{
  "arch": "vit",
  "model": "image classifier",
  "dataset": "photos of arthropod specimens (BIOSCAN-5M)",
  "train_examples": 97500,
  "image_size": 48,
  "crop_scale_min": 0.5,
  "horizontal_flip": true,
  "rotation_deg": 10,
  "targets": ["family"],
  "num_classes": 218,
  "norm": "layernorm",
  "norm_position": "pre",
  "activation": "gelu",
  "mlp_ratio": 4,
  "head_dim": 16,
  "fused_qkv": true,
  "bias": "all",
  "qk_norm": true,
  "layer_scale_init": 0.01,
  "parallel_block": true,
  "dropout": 0.1,
  "inner_norm": false,
  "moe": "top_k",
  "num_experts": 32,
  "moe_every": 2,
  "expert_mlp_ratio": 0.25,
  "experts_per_token": 2,
  "shared_expert": true,
  "patch_size": [4, 4],
  "conv_stem": false,
  "layers": 12,
  "width": 192,
  "positions": "rope",
  "pooling": "mean",
  "label_smoothing": 0.1,
  "loss": "binary_cross_entropy",
  "residual_init": "none",
  "optimizer": "muon",
  "muon_scale": "match_rms_adamw",
  "lr": 0.0054,
  "momentum": 0.95,
  "nesterov": false,
  "orthogonalizer": "polar_express",
  "adamw_lr_other_params": 0.001,
  "l1_shrink": 0.003,
  "ema_decay": 0.995,
  "steps": 8000,
  "batch_size": 128,
  "epochs": 10.5,
  "lr_schedule": "linear",
  "final_lr_fraction": 0,
  "warmup_steps": 800,
  "weight_decay": 0.05,
  "adamw_weight_decay_other_params": 0
}
Rows from expert 28 of block 5, named by matrix and row number. Rows with one number belong to one neuron. Each number is 128 + 24 x the weight over its row's rms, rounded and kept within 0 to 255. All counts start at 0. After the name is the row's rms in percent of the matrix's.
# up: expert up (model.blocks.5.mlp.up, 32x48x192), inputs 0-191
# down: expert down (model.blocks.5.mlp.down, 32x192x48, transposed), outputs 0-191
up.19 074 [137 127 129 125 148 128 107 163 136 122  69 107 159 114 145 145 129 134 171 131 126 127 165 116 101  99 124 120 136 101 123 179  94 134 121 130 130 116 150 117 114 168 138 157 113 153 148 163 121 114 129 135 156 100 107 145 126 147 137 119 142  71 136 110 132 112 143 131 146 131  88 170 148 127 128 132 118 124 151 141  91  89 125 109 119 169 154 138 157 119 157 135 113 111 140  98 133 113 132  60 142 200 134 149 105  89 156 131 123 129 168 153 130 112 123 214  97 157  95 132 176 157 136 148 152  99 151 134 125 151 103 110 122 125 126 132 143 112 149 140 127 132 159  93  88 121 115 105 113 119 145 148 139 109 134 135  74 109 116 135  98 135  58 147 134 160 118 120  94  77 113 145 159 134  90 137 137 129 129 136 116 131 132 144 134 114  91 133 143 107 100  70]
down.19 073 [126 123 128 130  94 118 144 107  66 105 138 116  94 142 117 133  94 134 144 147 142 133 125 116 146 122  99 128 194 125 125 159 130 172 114  78 131 120 108 127 175 119 158 125 126  21  94 115 154 119 147 189 131 143 108 111 123 110 127 133 140 142 119 126 110 130 108 152 128 113 109 197 133 143 131 136  82 127 133 204 164 134 132 128 169 143 147  80 159 104 120 121 120 171 103 139 102 128 139 137 114 155 102 129 182 137 119 122 129  94  99 119 170 130 107 102 114 115 111 139 126 136 134 127 129 124 114  91  86 109 111  81 123 143 124 142 107 166 125 110 111 118 109 135 164  86 123 110 145 127 129 129 130 138 109 137  97 152 135 181 127 159 128 138 151 127 142 166 147 122  96 128 128  92 102 142 136 171 125 122 130 141 138 127 146 130 152 136 101 148 123 129]
up.20 123 [105 144 134 118 139 101 123 136  98 134 188 115 129 120 113 108 158  76 123  98 137 117 120 153  96 104 154 102 154 163 108  98  96 141 167 114 221 168 128 132  84 110 136 137 118 138 157 107 167 129 128 161 109 138 123 127 121 134 129 133  93 135 152 148  55 146  96 160 116 121 157 115 119 130 132 146 121 127 150 140 106 132 155 140 141 138 144 150 130 145 106  91 121 111  92 125 123 134 123 127 120 155 130 143 166 128 165 135 140 101 152  61 116 129 128 172 155 131 121 182 102 112 107 158 117 100 133 109 128 108 126 164 125 134 129 126  50 148  95 137 137 117 120 113 174 137 115 120 124 129 128 128 141  98 109 147 160 148 101 119 120 123 110 147 110 126 118 127 147 176  82 105 132 132 160  91 139 116 112 102 127 155 139  98  99 106 137 128 131 177 127 176]
down.20 110 [128 111 129 128 120 145  67 111 151 137 132 134 132 144 178 115 200 122 128 155  99 134 127 101 114 178  91 128 136  58 117 132 101 128 150 134 126 135 104 127 163 118 106 130 140 215 107 137 146 135 147 156 147 126 137 133 136 135 132 140 134 107 109 132 171 113 131  98 128 110 148 137  99 127 142 131 162 123 134  91 120 146 131 124 107 141 143 157 111 142 139 145 149 165 111 129 127 127 159 125  93 153  82 130  92 114 154  87 128 139 111 125 108 125 129 133  83 131  87 152 120 208 144 140 134 128  81  98 121 167 128  76 154 149 118 105 150 119 126 106 150 142 133  97 182 151 150 106 111 166 128 110 127 129 124 143 213 124 144 105 126 133 118 130 146 120 127 112 116 122 135 129 128 179 115 169 151 167 125 141 129 106 112 127 149 118 132 138 151 153 138 136]
up.21 120 [108 129 154 117 123 124 146 141 127 140 145 134 129 133  63 139 149 168 129 107 118 110 144 106 119 139 157 115 122 132 128 123 145  85 140 150 119 138 121 128 134 139 145 142 151 126 140 117 139 133 121 149 131 155  62 126 121 126 102 119 162 121 102 152 110 159 130 109 126 125  87 156 144 130  98 154 111 113 169 135 132 160  91  98 104  78 119 157  86 178 144 152 134 120 120 128 122 110 141 124 148 181 120 139 160 127 127  97 134 114 133 116 116 116 136 119 130  72 158 131 150 161 131 144 122  78 133 168 128 146 124 122 126  88 148 126 118 152 123 150 123 142 122 117 108 122  96  97 111 156 134 128 162 141 146  67 149  49 138 128 158 165 118 117 189 118 106 143 123 127 116 129 138 135 119 109 129 117  31 100  86 166  96  92 168 144 157 161 135 118 147 141]
down.21 109 [130 134 106 128 128 129  46 140 143 143 127 104 156 104 107 129 120  73 128 168 130 115 128 120 103 151 154 128 125 129 124 114 128 161 130 150 151  40 149 127 181 178 127 137 116 165 143 108 116 123 145 104  82 141 134 126  97 126 129 148 130  44 121 136 149 138 123  82 131 136 132 129  80 128 131 128 100 139 113  79 118 127 128 192 134 198 150 151 134 139 113  44 138 119  99 117 155 129 116 127 142 116 139 150 144 129 114 114 140 111 113 128 106 110 124 139 110 132 162 120 112 159 127 123 128 129 116 140 135  94 123 115 153 123 128 132 117 103 130 131 128  99  63 163 110 107 121 102 125 159 133  96 129 142 123 114 102 118 126 139 121 133 128 115 108 127 110  91 139 121 175 128 131 126 193 178 122 106 126 116 128 155 120 146 109 131 129 155 153 140 131 144]
up.22 095 [ 84 123  89 153 132 127 152 131 105 175 131  76 103 138 110 147 136 107 123 150 154 132 119 102 142 137 163 140 142 121  92 121 120 130 125 122 148 140 139 112 141 129  95 187 133 160 119  97  90 144 113 138 146 122 131 124 147 114 101 111 143 115  88 111 127 124 168 102 195  94 165 144 132 130 113  99 126 111 122 151 110 132 135 155 157 113 142 121 137 143  39 139 123 144 113 132 141  83 126 130 108 120 135 122 117 161 125 123 130 119 151 117  85 131 123 141 146 117  68 114 134 156 155 129  90 109  97 129 125 123 142 199 132 117 155 118 124 100 130 111 152 170 143 132 131 144 173 112 145 151 126 131  97 113 160 123 123  53 100 137 129 166 186 178 162 128 148  80 103 158 115 137 102 132 132 100 117 115 114 159  97 127 140 125 156 148 113 133 126 148 125 146]
down.22 099 [123 126 112 128 127 102 188  99  73 102 145  97 150 152  98 138 123 112 130 113 117 118 128 126 143 143 179 130  85 159 132 137 147 131 141  85 116 101 149 117 101 136 132 114  83 163 121 121 112 102 138 141 125 130 151 129 133 161 128 126 110 128 144 128 181 149 131 190 127 135  95 141 138 128 129 128 165 128 141 186  84 123 140 146 114 138 120 143  97 134 149 144 131 168 169 126 133 128 147 126 148 153 114 152 194 121 181 143 126  85 124 128  85 136 170 119  96 117 179  72 141 139 127 154 128 130 138 127 111 136 129 132 143 154 134 117 117  90 124 144  69 128  79 101 136 159 131 112 151 126 128  85 108 128 132 107 104 121 119 149 115 116 127 131  87 136 124 131 122 105  93 121 127 142 107 218 154  86 129 120 129 112 168 122 117 121 121 137 150  90 116 138]
up.23 108 [118 110  86 115 118 122 130 110 178 135 132 137 161 190 104 124 121 107 139  81 145 131 133 106 172 130 166 128 152 116 137 139 137 126 127  83 107 111 123 119 108 191 132 109 130 129 100 109 111 127 175 126 154 160 141 125 112 150 123 138  53 103 145 154 105 124 137 153  64 106 137 114 141 124 112 132 142 149 136 143 113 109 124 137 152 145 128 114 111 136 161 126 150 115 105 122 137 123 117 122 169 204 123 157 135 133 121 147 172 122  85 175 114 134 138 113 132 132 143 137  69 129 106 127 176 106 117 120 117 133 142  87 129 130 135 166 140 148 131 103 112 106 110 123 105 144  45  82  94 139 120 117 159 130 120 122 123 140 150 104 133 134 158 102 133 142 121 102 161 118 139 105 139 114 126 120 138 139 105 170 109 123 121 128 113  86 136 128 139 201 162 132]
down.23 108 [131 148 147 121 141 121 164 149 101  94 151 139 145 167  83 113 117 121 117 117 150 133 128 103 146  89 115 129 176 170 126 126  74 136 167 117 122 132 140 119 129 183 154 125 123  96 117 203 112 127 129 141 148 128  89 131 158 106 128 163 112 144 129 129 118  94 104  89 128 121 143 114 137 128 127 133  94 124 160 121 165 122 132 151  88  92 171  95 112 150 122 147 133 113 142 115 122 130 151 129 148 233 135 125 210 127 160 178  91 134 112 133 140 135 111 108 131 145 151 108  67 117 128  99 127 127 134 131 131 139 128 112 132 155 113 120 132 143 100 179 119 122  87 107 124 117 131  98 159 131 124 123 112 128 121 139 110 144 113 108 131 150 126 127 129 115 108 146 133 137 121 128 128 140 131 162 117  91 131 130 131  82 141 145 113 132 142 119  52 168 128 155]
up.24 092 [115 126 119 137 124 150 102 121 114 171 161  86  96 156 118 152 139 140 157  81 136 110  84 122 173 166 119 132 153 133  96 141 130 167 126 147 152 101 126 131 151 112  95 132  90 101  98 151 148 137 125 149 150  74 125 119 103 117 113 140 120 180  82 115 128 140 109 136 148 154 107 150 137 105 119 105 135 116 130 137 135 141 147 138 122 128 136 135  82 133  99 106 116 140 178 179 128 152 106 114 141 148 127 127 122 128  92 145 151 158 119  91 121 134 148 138 134 141  71 132  86 128 148 141 119 140 114 174 131 111 181  63 152 142 132 134 110 107 157 124 149 129 145 130 115 115  77 154 140 140 131 116 111 127  85 163 132 171 108 134 130  97 145 156 156 104 130  99 106 111  98 131 127 138 126 215 121 114 112 148  98 126 149 147 109 130 136 133 123 100  69 155]
down.24 104 [138 123 121 130 159 134 181  87 108  91 117 149 108 115 141 127 132 118 125 125 125 145 128 129 110  76 165 127 112 131 134 138 124 130 139 127  99 142 120 164 189 112 108 126 154 127 130  99 181 131 148  99 153 128 120 134 102 154 124 183 102 164 117 131 132 128 110 147 124 109 168 125 126 128 134 127 141 127 146 112 162 110 125 150 132  93 170 181 135 143 144 181  79 155 154 135 112 133 102 133 156 124 123 136 116 145 114 120  94 149 148 122 129 127 111 141 131 114 173 151 211  82 121 141 136 139 142 113 154 181 130 103 109 121 129  99 132 127 105 163 137  74  61 161 179 123 116  87 105  89 128 164 117 130 141 125 167 146 131 178 137  94 128 126 115 126 161 138 127 134 116 132 125 143 126 125 131 105 126 126 134 117 159  54 114 125 135 135 103  91 115 129]
up.25 097 [141 103 109 177 110 128 147 132 142 137 102 133 129 148 138 126 132 155 124 156 114  81 103 118 176 130 126 134 138 127 101 115 140 116 126 105 135 114  86 128  96 129  80 168 110 142 120 133 117 102 137 139 154 133 132 137 124  66 111 102 124  86 126 122 129 125 129 156 122 108 116 215 138 130 135 111 142 130 127 123 125  84 198  98 136 123 123 117 126 155 124 129 115 127 149 118 125 143 117 144 106  86 164 173 147 107 122 185  71 108 117 139 101 137 129 144 126 107 158 111 111 118 160 129 134  85 156  93 147 132 124 111 157 124 137 131  96 105  85 159 102 131 143 144 139 146 149 145 108 132  68 126 165  78 103 115  84 167 150 116 112  96 111 133 135 141 204 118 122 135 123 155 141 125 133 144 111 164 142 126 134 140 148 163 165 145 104 120 122 150 177 122]
down.25 093 [140 123 101 128 143 120  96  99 109 103 105 116 126 143 126 140 112 167 127 102  88 131 141 107 125 146 126 129 128  71 124 118 114 150 188 141 117 134 118 137 135 148 122 139 115 103 152 157 153 170 112  89  73 129 183 132  84 126 128 135 148 190 124 130 141 124 105 100 128 128 153 130 130 124 121 128 125 132 122  98 142 138 109 118 120 133 138 116 142 129  88 130 124 153  65 153 125 131  95 130 156 113 188 123 113 127 147 138 143 153 150 130 159 125 124 115 140 144 131 118 139 127 128 118 128 129 102 211 146 115 132  82 127 178 128 135 143 161 106 125 110 124 131  60 122 140 126 140 116 120 125 205 116 128 137 139 159 127 153  96 134 137 114 123 130 126 114 140 136 142 152 128 127 118 142  86 127 114 134 127 128 170 128 228  72 128 130 180 106 104 129 101]
up.26 113 [109 139 127 128 163 100 152  87 115  83 155 132 126 132 138 140 136  99 138 117 111 126 126 135 110 164 105 102 104 194 166 157 114 120 167 125 113 135 143 139 142  84 104 141 133  97 106 128 103 130 132 104 129  87 151 129 127 154 120 138 150 163 135 155 128 113 111 141 133 134 142 126 119 133 137 116 122 166 106 154 130 135  78 139 129 159 140 152 133 105 130  71 128  90 122 121 146 130 119 124 121  70 128 174 137 125 102 107 154 152 136 204 137 123 124 120 104 119 111 182 154 149 149 127 162 116  89 114 141 126 107 112 130 116 112  99  74 125 103 136 157 128 133 116 131  76 136 133 122 136 117 146 156 108 117  84 153 196 129 117  89  52 118 182 123 144 145 123 129 114 153 119 120 139 150 126  89 151 177 133 119 130 156  90 142 161 113 133 142 133 139  97]
down.26 105 [117 127 100 124 140 119 126  81 138 183 123  93 132 119  85 129 151 137 128 157 113 141 128 153 119 104  97 126 112 106 134 149 126 106 160 129 162 194 113 122  82  83 102 129 145  99 128 147 107 107 101 137 152 141  91 129 172  87 124  87 131 159 111 133 107 107 167 133 128 120 109  95 151 128 135 127 119 130 125 100  70 140 113 109 133 164 190 144 137 125  98 120 117 132  90 121 122 125 140 128 134 182 129 104 104 130 145 133 138 125 187 128 140 187 138 123 113 137 161 128 134 132 124 189 124 129 139 212 128 131 126 128 100 123 126 143 130 179 154 137 143 137 150 128 103 131 136 165  94 135 128 135 132 128 153 158 125 144 122 112 133 102 129 131 165 113 179 140 152 129 132 122 128 110 114  92 146 140 129 147 128  66  96 146  84 128 125 123  82  94 128 107]
up.27 100 [134 117 132 141 169 129 162 128 107 128 137 163 138 101 115 126  63  93 143 105 123 126 113 162 111 182 100 145 120 120 170 135 134 143 148  94 126 133 121 139  99 151 153 189 153 119 134 126 123 143 139 129 115  41 129 139 130 119 110 109 187 116 129 148 130 119 133 156 128 127  98 108 124 112 117 135 112 141 132 109 128 115 154 120 116 143 154 134 145 113  95 110 134 157 106 145 140  89 127 118 166 209 130 115 127 117 106 141 143 164 119 141 114 135 151 114 137 141 168 112  92  98 139 115 100 146 129 191 144 126  92 131 102 129  88 115 119 143 114 127 129 142 134 165 111 103 123 117 159  98 165 130 114 137 128 129 147 129 108  94 110  82  82 125 164 141 129 126 141 125 113 121 117 129 139 108 117 151  98 162 125  97 118 139 168  62 133 139 128 210 113 103]
down.27 110 [119 216 116 126 150 142 133 134 161 128 125 165 126 140 113 126 101 132 129 127 130 126 128 124 132 115 119 128 135 139 129 145  87 139 157 101 118  90 104 151 161 130  92 128  91 147 100 128 123 121 132 119 156 132  70 152 100  90 128 135  95 173 113 125  94 158 113 121 139 154 135 104 140 128 100 129 116 137 127 158 118 105 133 161 140  61 117 125 102 133  50 106 101 131 109 137 109 127 128 126 130  97 205  87 133 129 107  99 135 148 107 125 139 126 107 124 121 140 114 124  73 103 147 144 130 128 107 104  88 123 130 137 135  79 131 130  69 129 145 109 134 124 133 108 139 138 129 149 180 189 130  83 142 128 120 164 128 135 152  86 167 147 132 143 125  96 168 107 125 128 165 121 128 118 139 106 128 127 138 129 122 103 105 158 146 115 135  94 182  89 128 111]
up.28 112 [146 126 146 156 125 140 117 128 120 142 142  64 157 135 132 109 151 138 129  90 122 136 124  83 123 138  97  95 173  98  94 127  99 122 151 160 136  73 125 128 102 116 133 148 142 130 121 132 142 103  97 147 153 158 137 127 130  67 110 145 100 118 120 123 119 135 144 142 132 108  98 175  87 121 121  91 127 129 142 124 131 110 121 120 110  96 132  93 120 111 122 163 123 116 160 139 170 114 135 134 124  90 154 206 206 128 107  95 128 106  73 132 142 131 136 171 128 106 117 108 105 108 153 130 162 121 156 121 104 114 127 145 158 120 128 136 105 125 135 177 124 147 145 115  86 176 130 173 133 170 127 121 171 120  98 112 151 150 128 133 153 160  76 150 108 144 155 103 139  97 123 154 120 117 148 168 105 108 119 122 115 159 136 122 133 103 134 103 108 123 172 143]
down.28 115 [136 162 134 122 122 107  94 113 144 141 100  70 166 107 159 129 111 151 128 124 109 135 120 162 132 112 176 127 156 108 117 161 147  85 125 169 107 131 133  94 168 126 150 128 123  86 136 175 122  95 112 132 121 127 115 114  62 233 128 108 139 119 124 131 142 118 127  94 128 111 145 122 151 128 111 128  76 122 167 122 116 136 115 151  99 102 145  59 142 132 123 161 129 177 150 112 126 132 142 129 160  98 153 105 114 133 128  96 136 127 162 129 130 136 109 119  96 120 135  98  56 110 129 155 130 128 140 136 146 110 129 122 127 168 128 116 176 146 138 121 145 147 165 103 125 161 124 139 154 129 130  89 140 132 109 153 112 131 140 120 144 123 128 139 185 137 118 182 142 127 158 128 128  88 107  80 120 134 127 103 126 145 123 128 148 130 133 164  99 153 130 120]
up.29 086 [136 118 132 121 157 155  48 148 148  85 161 104 134 128 111 123 160 116 125 150 107 140  89 138 141 114 122 123 129  81 107 145 139 139 164 173  92 133 111 154 135 157 147 132 150 163  77 152 118  84 132 135  68 110  99 132 110 119 133 128 121 116 108 131 149 113 147 156 129 132  89 109 125 132 141 109 166 120 137 151 133 103 103 125 100 101 126 106 158 109 131 131 131 177 122 127 139 140  97 116 123 163 106 168 131 144 126 150 128 151 125  89 121 128 135 157 129  99 139 134 118 138  90 134 131 121 154 148 123 182  98 125 156 123 143 123 126  59 195 112 128 137 102 113 190 112 126 123 161 112 166 143  99 132 163 131 114 102 124 143 144 121 125 105 119 161 123  69 120 115 123 133 120 111 162 126 129 135 146 180 103 144  96 106 120 127 177 154  94 156  91 144]
down.29 081 [130 174 164 126  78 125  84 156  68 149 142 156 112 167 136 133 106 122 130 163 145 142 128 136 122 156 112 127 124 118 113 160 125 141 127  98  91 174 148 121  90 152  84 126  78 119 114 141 142 134 126 138 146 127 109 121 116 164 128 136 127  96 126 142 131 147 106 177 128 130 135 128 144 129 152 128  71 129 134 103 114 144 112  91 124 193 100 104 197 132 119  95 124  96  83 123 138 136 145 127 132 132  99 165 125 132 113 158 127  70 158 128 112 101 146 150 133 134 153 106 122 109 127 178 127 125 120 164 174 168 116 106 125  83 128 142 137 122 101 129  85 114 137 125 155 115 131 148  93 121 128  66 131 128 158 134 124 117 148 104 125 148 131 131 138 118 193  77 171 127 128 134 131 116 144 146 110 139 124  91 120 163 130 113 161 141 157 121 138 151 128 140]
up.30 115 [146 126 143 165 116 129 132  95 138  86 127 142 106 156 121  97 146 121 122 136 113 139 133 137 144 104 163 138 104 122 141 129 112 186 154 113  91 125 103 107 123 111 173 146 110 118 150 168 128 154 141 142 140 101 134 126 107  98 131 138  79 111 138 164 107 169 115 100 116 128 142 130 122 127 146 121 109 135 167 131 155 154 128 153 102 180 126  95 100 107  97 120 138 103 170 119 151 172 112 143 135 216 100 143 101 133 138 137 124  87  82 147 126  90 107 111 128 136  82 166  47 168 121 129 156 104 124 181 111 126 138 104 145 122 129 158 126 125 136 128 137 146 133 109 140 143 112 163 106  74 145 146 124 114 123 104 115 107 119 161  74  86 123 108 158 125 151 150 102 118 155 113 136 118 121 138  91 135 126 163 174 128 125 116 118 148 142 142 110 151 117 115]
down.30 110 [121 122 124 128 134 128 110 167 158 177 135 144 135  95 152 130 167 169 128 169 103 133 126 139 128 126 137 127  95  80 133 136 123 138 105 134 100 150 134 113 119  82  63 139 179 130 137 161 113 133 116 136 112 124  70 119 116 111 129 154 125 143 114 131 125 123 143 106 127 138 181 152  75 136 116 122  89 127 125 111 108 125 126 118 121  83 145  89  80 148  98 153 133 163  64 141 134 125 141 116 111 117  96 107 100 134 196 100 133 124 166 133 126 119 146 101 103 124 200 144 110 129 133 161 129 129  99 148 106 169 124 166 147 115 140  86 175  96  82 135  85 137 188 153 112 148 135 136 113  85 136 137 141 126 115 145 114 135 154 118 131  86 128 128 140 139 129 109 119 135 138 128 134 196 125 139 149 151 127 133 129 124 127 118 103 122 125 130 149 106 132 110]
up.31 081 [148 178 134 116 147 140  91 126 118 139 157 140  94 155  98 126 105 121 123 119 131 117  78 169 155 167 158 147 133 153  81 135 103 167 138 102  92 154 142 126 133 142 198 143 127 178 153 140 145 150 115 169 108 148  91 121  99 126 107  94 139 176 122 115 147 145 161 175 164 137 139 146 165 120 149 147  91 128 100 128 134 111 113 116 134 151 128  99 100 143  90 179 109 166  68 110 136 143 123 109 102 129  97 160 150 107 144 117 145 129 123 104 132  95 115  99 127 131 145 142  57 114 148 125  95 130 126 133 134  95 120 133  97 102 115 103 149 107 113 116 101 124 151 126 109 124 117 174 137 144 152 142 111 106 152 113 108  95 116 138 131 124 146 125 121 104 131 138  99 122  79 105 171 135 122 127 137 128 107 131 157 189 124 106 117 136 145 142 117 155  98 105]
down.31 097 [124 252 120 127 108 113 101 112 153 119 137 127 143 100 171 100 165 127 124 128 147 142 128 130 113 159 127 123 140 150 111 121 107  88 105 170 123 159 128 108 140 127 138 134 185 126 107  91 146 140 130 118 124 127 121 124 130 159 128 146 129 178 123 125 125  87 180 161 128 121 113 172 151 128 151 128  56 112 113 128 105 112 147 117 134  75 143 130 131 127 143 126 109 142  78 154 125 128 147 129 142 146 121 154 128 122 132 119 127 102 103 123 114 127 107 119 115 112 150 142 116  90 134 141 130 128 131 122 140 139 127 171 108 141 127 108 119 131 110 123 140 127 131 133 125 133 130 125 104 114 120 152 144 128 138 144 172 104 192 142 134 141 128 141  58  90 118 121 108 146 104 128 130 134 145 126 135 147 121 132 117 114 130 112 198 128 141 195 132 217 128 138]
up.32 098 [121  98 107 132 102 145 156 135 117 134 147 145  84  97 107 114 180 144 128 144 108 128 156 127 126 161 127 128 127 118  81  96 121 126 174 116 132  97 147 121 133 177  74 113 114 172 166 141 117 161 189 153 143 137 120 129 138 112 130  93  91 101 129 120 100 158 119  89 134 134 116 142 140 122 129 146 154 110  84 129 146 134 112 116 127 138 117 143  69 144 108 139 119 129 118  97 125 183 108 143 151  76 108 163 124 134 168  96 112 125 158 129 136 125 110 107 137 146  69 118 142 203  84 124 142 123 100 120 118  96 144 101 132 134 126 125 129 100  91 148 169  98 108 129 120 132 181  82 154 120 133 142 158 124 133  91 128 100 155 162 122 134 158 137 128 130 148 127 110 132 120 129 117 112 127 158 127 159 129 130 128 130 177 131 164 138 132 129 101 130  86 180]
down.32 104 [117 109 114 128 125 102 147 154 114 132 123 114 132 149 136 128 126 116 118 124 128 113 128 118 121 114  72 128 168 101 121 114 123 139 174 133 115 132 125 173 134 115  86 135 180 166 178 166 123 138 125 113 168 129 118 137 150 183 127 118 151  62 122 128 129 113 136 138 128 130 179 171 151 127 121 129 121 131 126  82 150 112 129 168 124  86  63 129 139 146 118 125 108 126 158 153 134 121 124 128 139 112  97  90 172 130 210 102 128 128  99 128 117 167 170 124 115 115 108 137 134 128 137  92 123 129 115  97 152 144 127 149 159 152 128 125 175 138 101 109 111 126 113 129 137 136 129 162 141 118 130  94 137 121 123 138 185 103 138  88 124 183 125 133 164 164 108 149 131 106 118 125 128 151 168 182  87 152 132 120 126 182 141 172 144 121 108 127 160 115 131 107]
up.33 092 [123 129 144 133 150 130 133 123 135 162 149 139 120 126 125 165 126 131 142 160  88 114 115 132 162 146 143 136  92 193 152 175 127 127 101 127 155  86 124 115 126 127 120 163 135  89 118 143 150  94 101 141  98 161 154 124 110 120 101 127 157 137 122 103 130  74 128 117 116 149 129 102 115 135 116 121 110 135  99 104  88  76 120 134 127 117 128 100 101 116  96 152 117 121 160 141 129  94 140 136 128 102 145 132 129 131 115 115 111 203 124  98 165 145 137 124 123  87 116 143 139 121 169 111 158 159 125 129 170 129 144 100 146 133 117 157 196  96 115 147 144 118 141 112  92 115 149 144 134 109 131 163 145 145 155  86 133 137 160 117 113 151 199 150 120 140 112 101 113 118 114 122 159 140 120 122 133 155 136 154  68 135  69 129 125  67 108 134 134 183 120  91]
down.33 099 [128 154 124 129 146 119 122 120 134 129 153 132 134 124 133 124  75 175 128 140 132 124 131  66  97 135 128 127  93 113 136 169 169 115 146 143  72 137 136 108 173 139 126 135 176 156 150 131 120 138 122 141 132 125 105 136 114  83 133  92 150 162 141 128 176 106 116 118 129 131 127  99 123 131 153 128  91 124 128 109 152 163 101 118 165 200 132 115 107 143 103 108 168 110 103 119 130 131 161 121 137 165 117 114 101 109 143 141 150 177 145 125 133 123 150 155 162 132 109 100 118 144 109  86 128 130  96 158 133  92 128 111  83 142 119  88  92 142 136 139 164  98  96 111 142 144 129 143 139  64 132 110 139 124 114  86 120 118 141 162 125 128 128 129 145 107  82 230  98 144 137 128 129 125 128  90 125 113 128 119 128 170 123 126 156 128 140 125  91  90 128 149]
up.34 071 [110  69 153 145 151 127 102 107 157 125 149 136 100 140 131 138 144 117 137 121 115 123 183 145  94 147 102 131 114 110  90  98 126 161 158  90 109 119 134 152  70 126 100 123  98 116  98 159 125 147 132 123 132 125 119 132 133 119  98 130 121  70 142 120 106 131 115 173 105 108 122 122 168 126 139 133 137 149 144 129 142 104 105 133 152 148 209  97 126  67 125  94  82 118 115 107 112 131 123 129 148 145 154 155 120 132 129 154  99  94 117 138 126 128 146 210 147 121  99 155 120 134 125 126 131 130 131  91 109 137 133 134 130 116 145 109 129 135  77 143 163  92 152 131 160 156 133 110  91 147 185 136 154 156 125 102  92 118 131 190 159 165 135 170 122 124 105 103  91 136 126 135 157 128 122 129 144 126 155 108 181 127 113 111 154 134 133 102 141 142 118 130]
down.34 083 [128 151 119 129 142 118 113 121 126 148 129 134 121 119  94 141 129 107 129 155 123 144 128 117  82 134 111 128 109 148 129  79 158  95 122 170 151 189 106 136 112 131 109 120 117 154 141 107 108 128 157 132  81 129  77 125  83 124 128 118 137 133 103 128 131 130 137  79 128 134 107 150 141 128 120 128 139 128 134 127 131 137 133 119 199 171 179 110 112 117 121  97 116 102 175 120 138 128 122 124 132  99  92 164 133 133 146 128 144 105  88 133 137 122 122  99 165 127 104  70 121 121 127 144 128 129 140  78 118 100 137 136 120 133 128  94 143 126 147 141 108 137 178 207 118 156 136 121 134 171 128 113 135 128 126 115  81 116 119 150 125 221 124 137 142 114 137 169 124 124 119 126 128 124 103 142 142  97 138 128 113 132 134 136 197 118 169 147 215 137 128 106]
up.35 098 [135 107 127 139 121 110 102 107  92 111 126 146 128 167 146 131 161  78 115 101 134 123 147 126  89 153 143 137 134 134 116 117 111 101 136 130 157 146 134 106  87 139  79 121 123 104 114 147 121 179 139 120 124 114 138 135 149 152 126 127  55  90 149 124  75 111 136 127 109 118  96 129 141 130 136 104 127 136 142 138 149 162 127 116 103 144 147 168 115 123 156 102 154 135 153 137 123 159 115 124 173  44 132 125 131 118 154 120 113 109 138 151 132 125 134 149 122 139 104 153 126 173 160 139 117 140 125 130 121 135 131  89 166 122 130 170 120 146 146 114 176 166 163 171 184 112 141  98  99 135  84 125 126 124 132 104 154  51 132  49 155 162 129 121 170 127  92 119 112 115 142 115 113 121 140 131 104 129 112 119 177 148 122 155 112 134 118 146 132  99 109 145]
down.35 113 [134 133 128 128  59 123 125 156 102 127 115 123 116 124 131 154 132 113 122 162 134 116 129 130 145 119 139 127 172 129 124 113 128 168  69 142 121 120 111 125 108 113 124 133 151 116 127 142 130 127 130 132 145 128 126 127 123 142 129 135 141 100 122 135 106 146 161 117 128 116 135 136 138 128 129 128 145 130 141 155 135 142 123 124  93 137  87 123 158 124 124  61  92 153  93 126 124 123 144 132 153 115 110 179 149 146 116  67 113  45 141 138 130 137  89 129 123 141  92 162 134 101 117 135 127 128 167 123 163 163 125 157 137 154 129 145 172 131 109 125 119 116 213 123  59 141 129 143 119 123 131 183 122 123 125 143 141 110 137  64 135 155 132 137 132 124  92 165 133 127 122 134 128 136 106 123 121 125 114 128 125 222 107  45 169 135 130  92 118 104 124 115]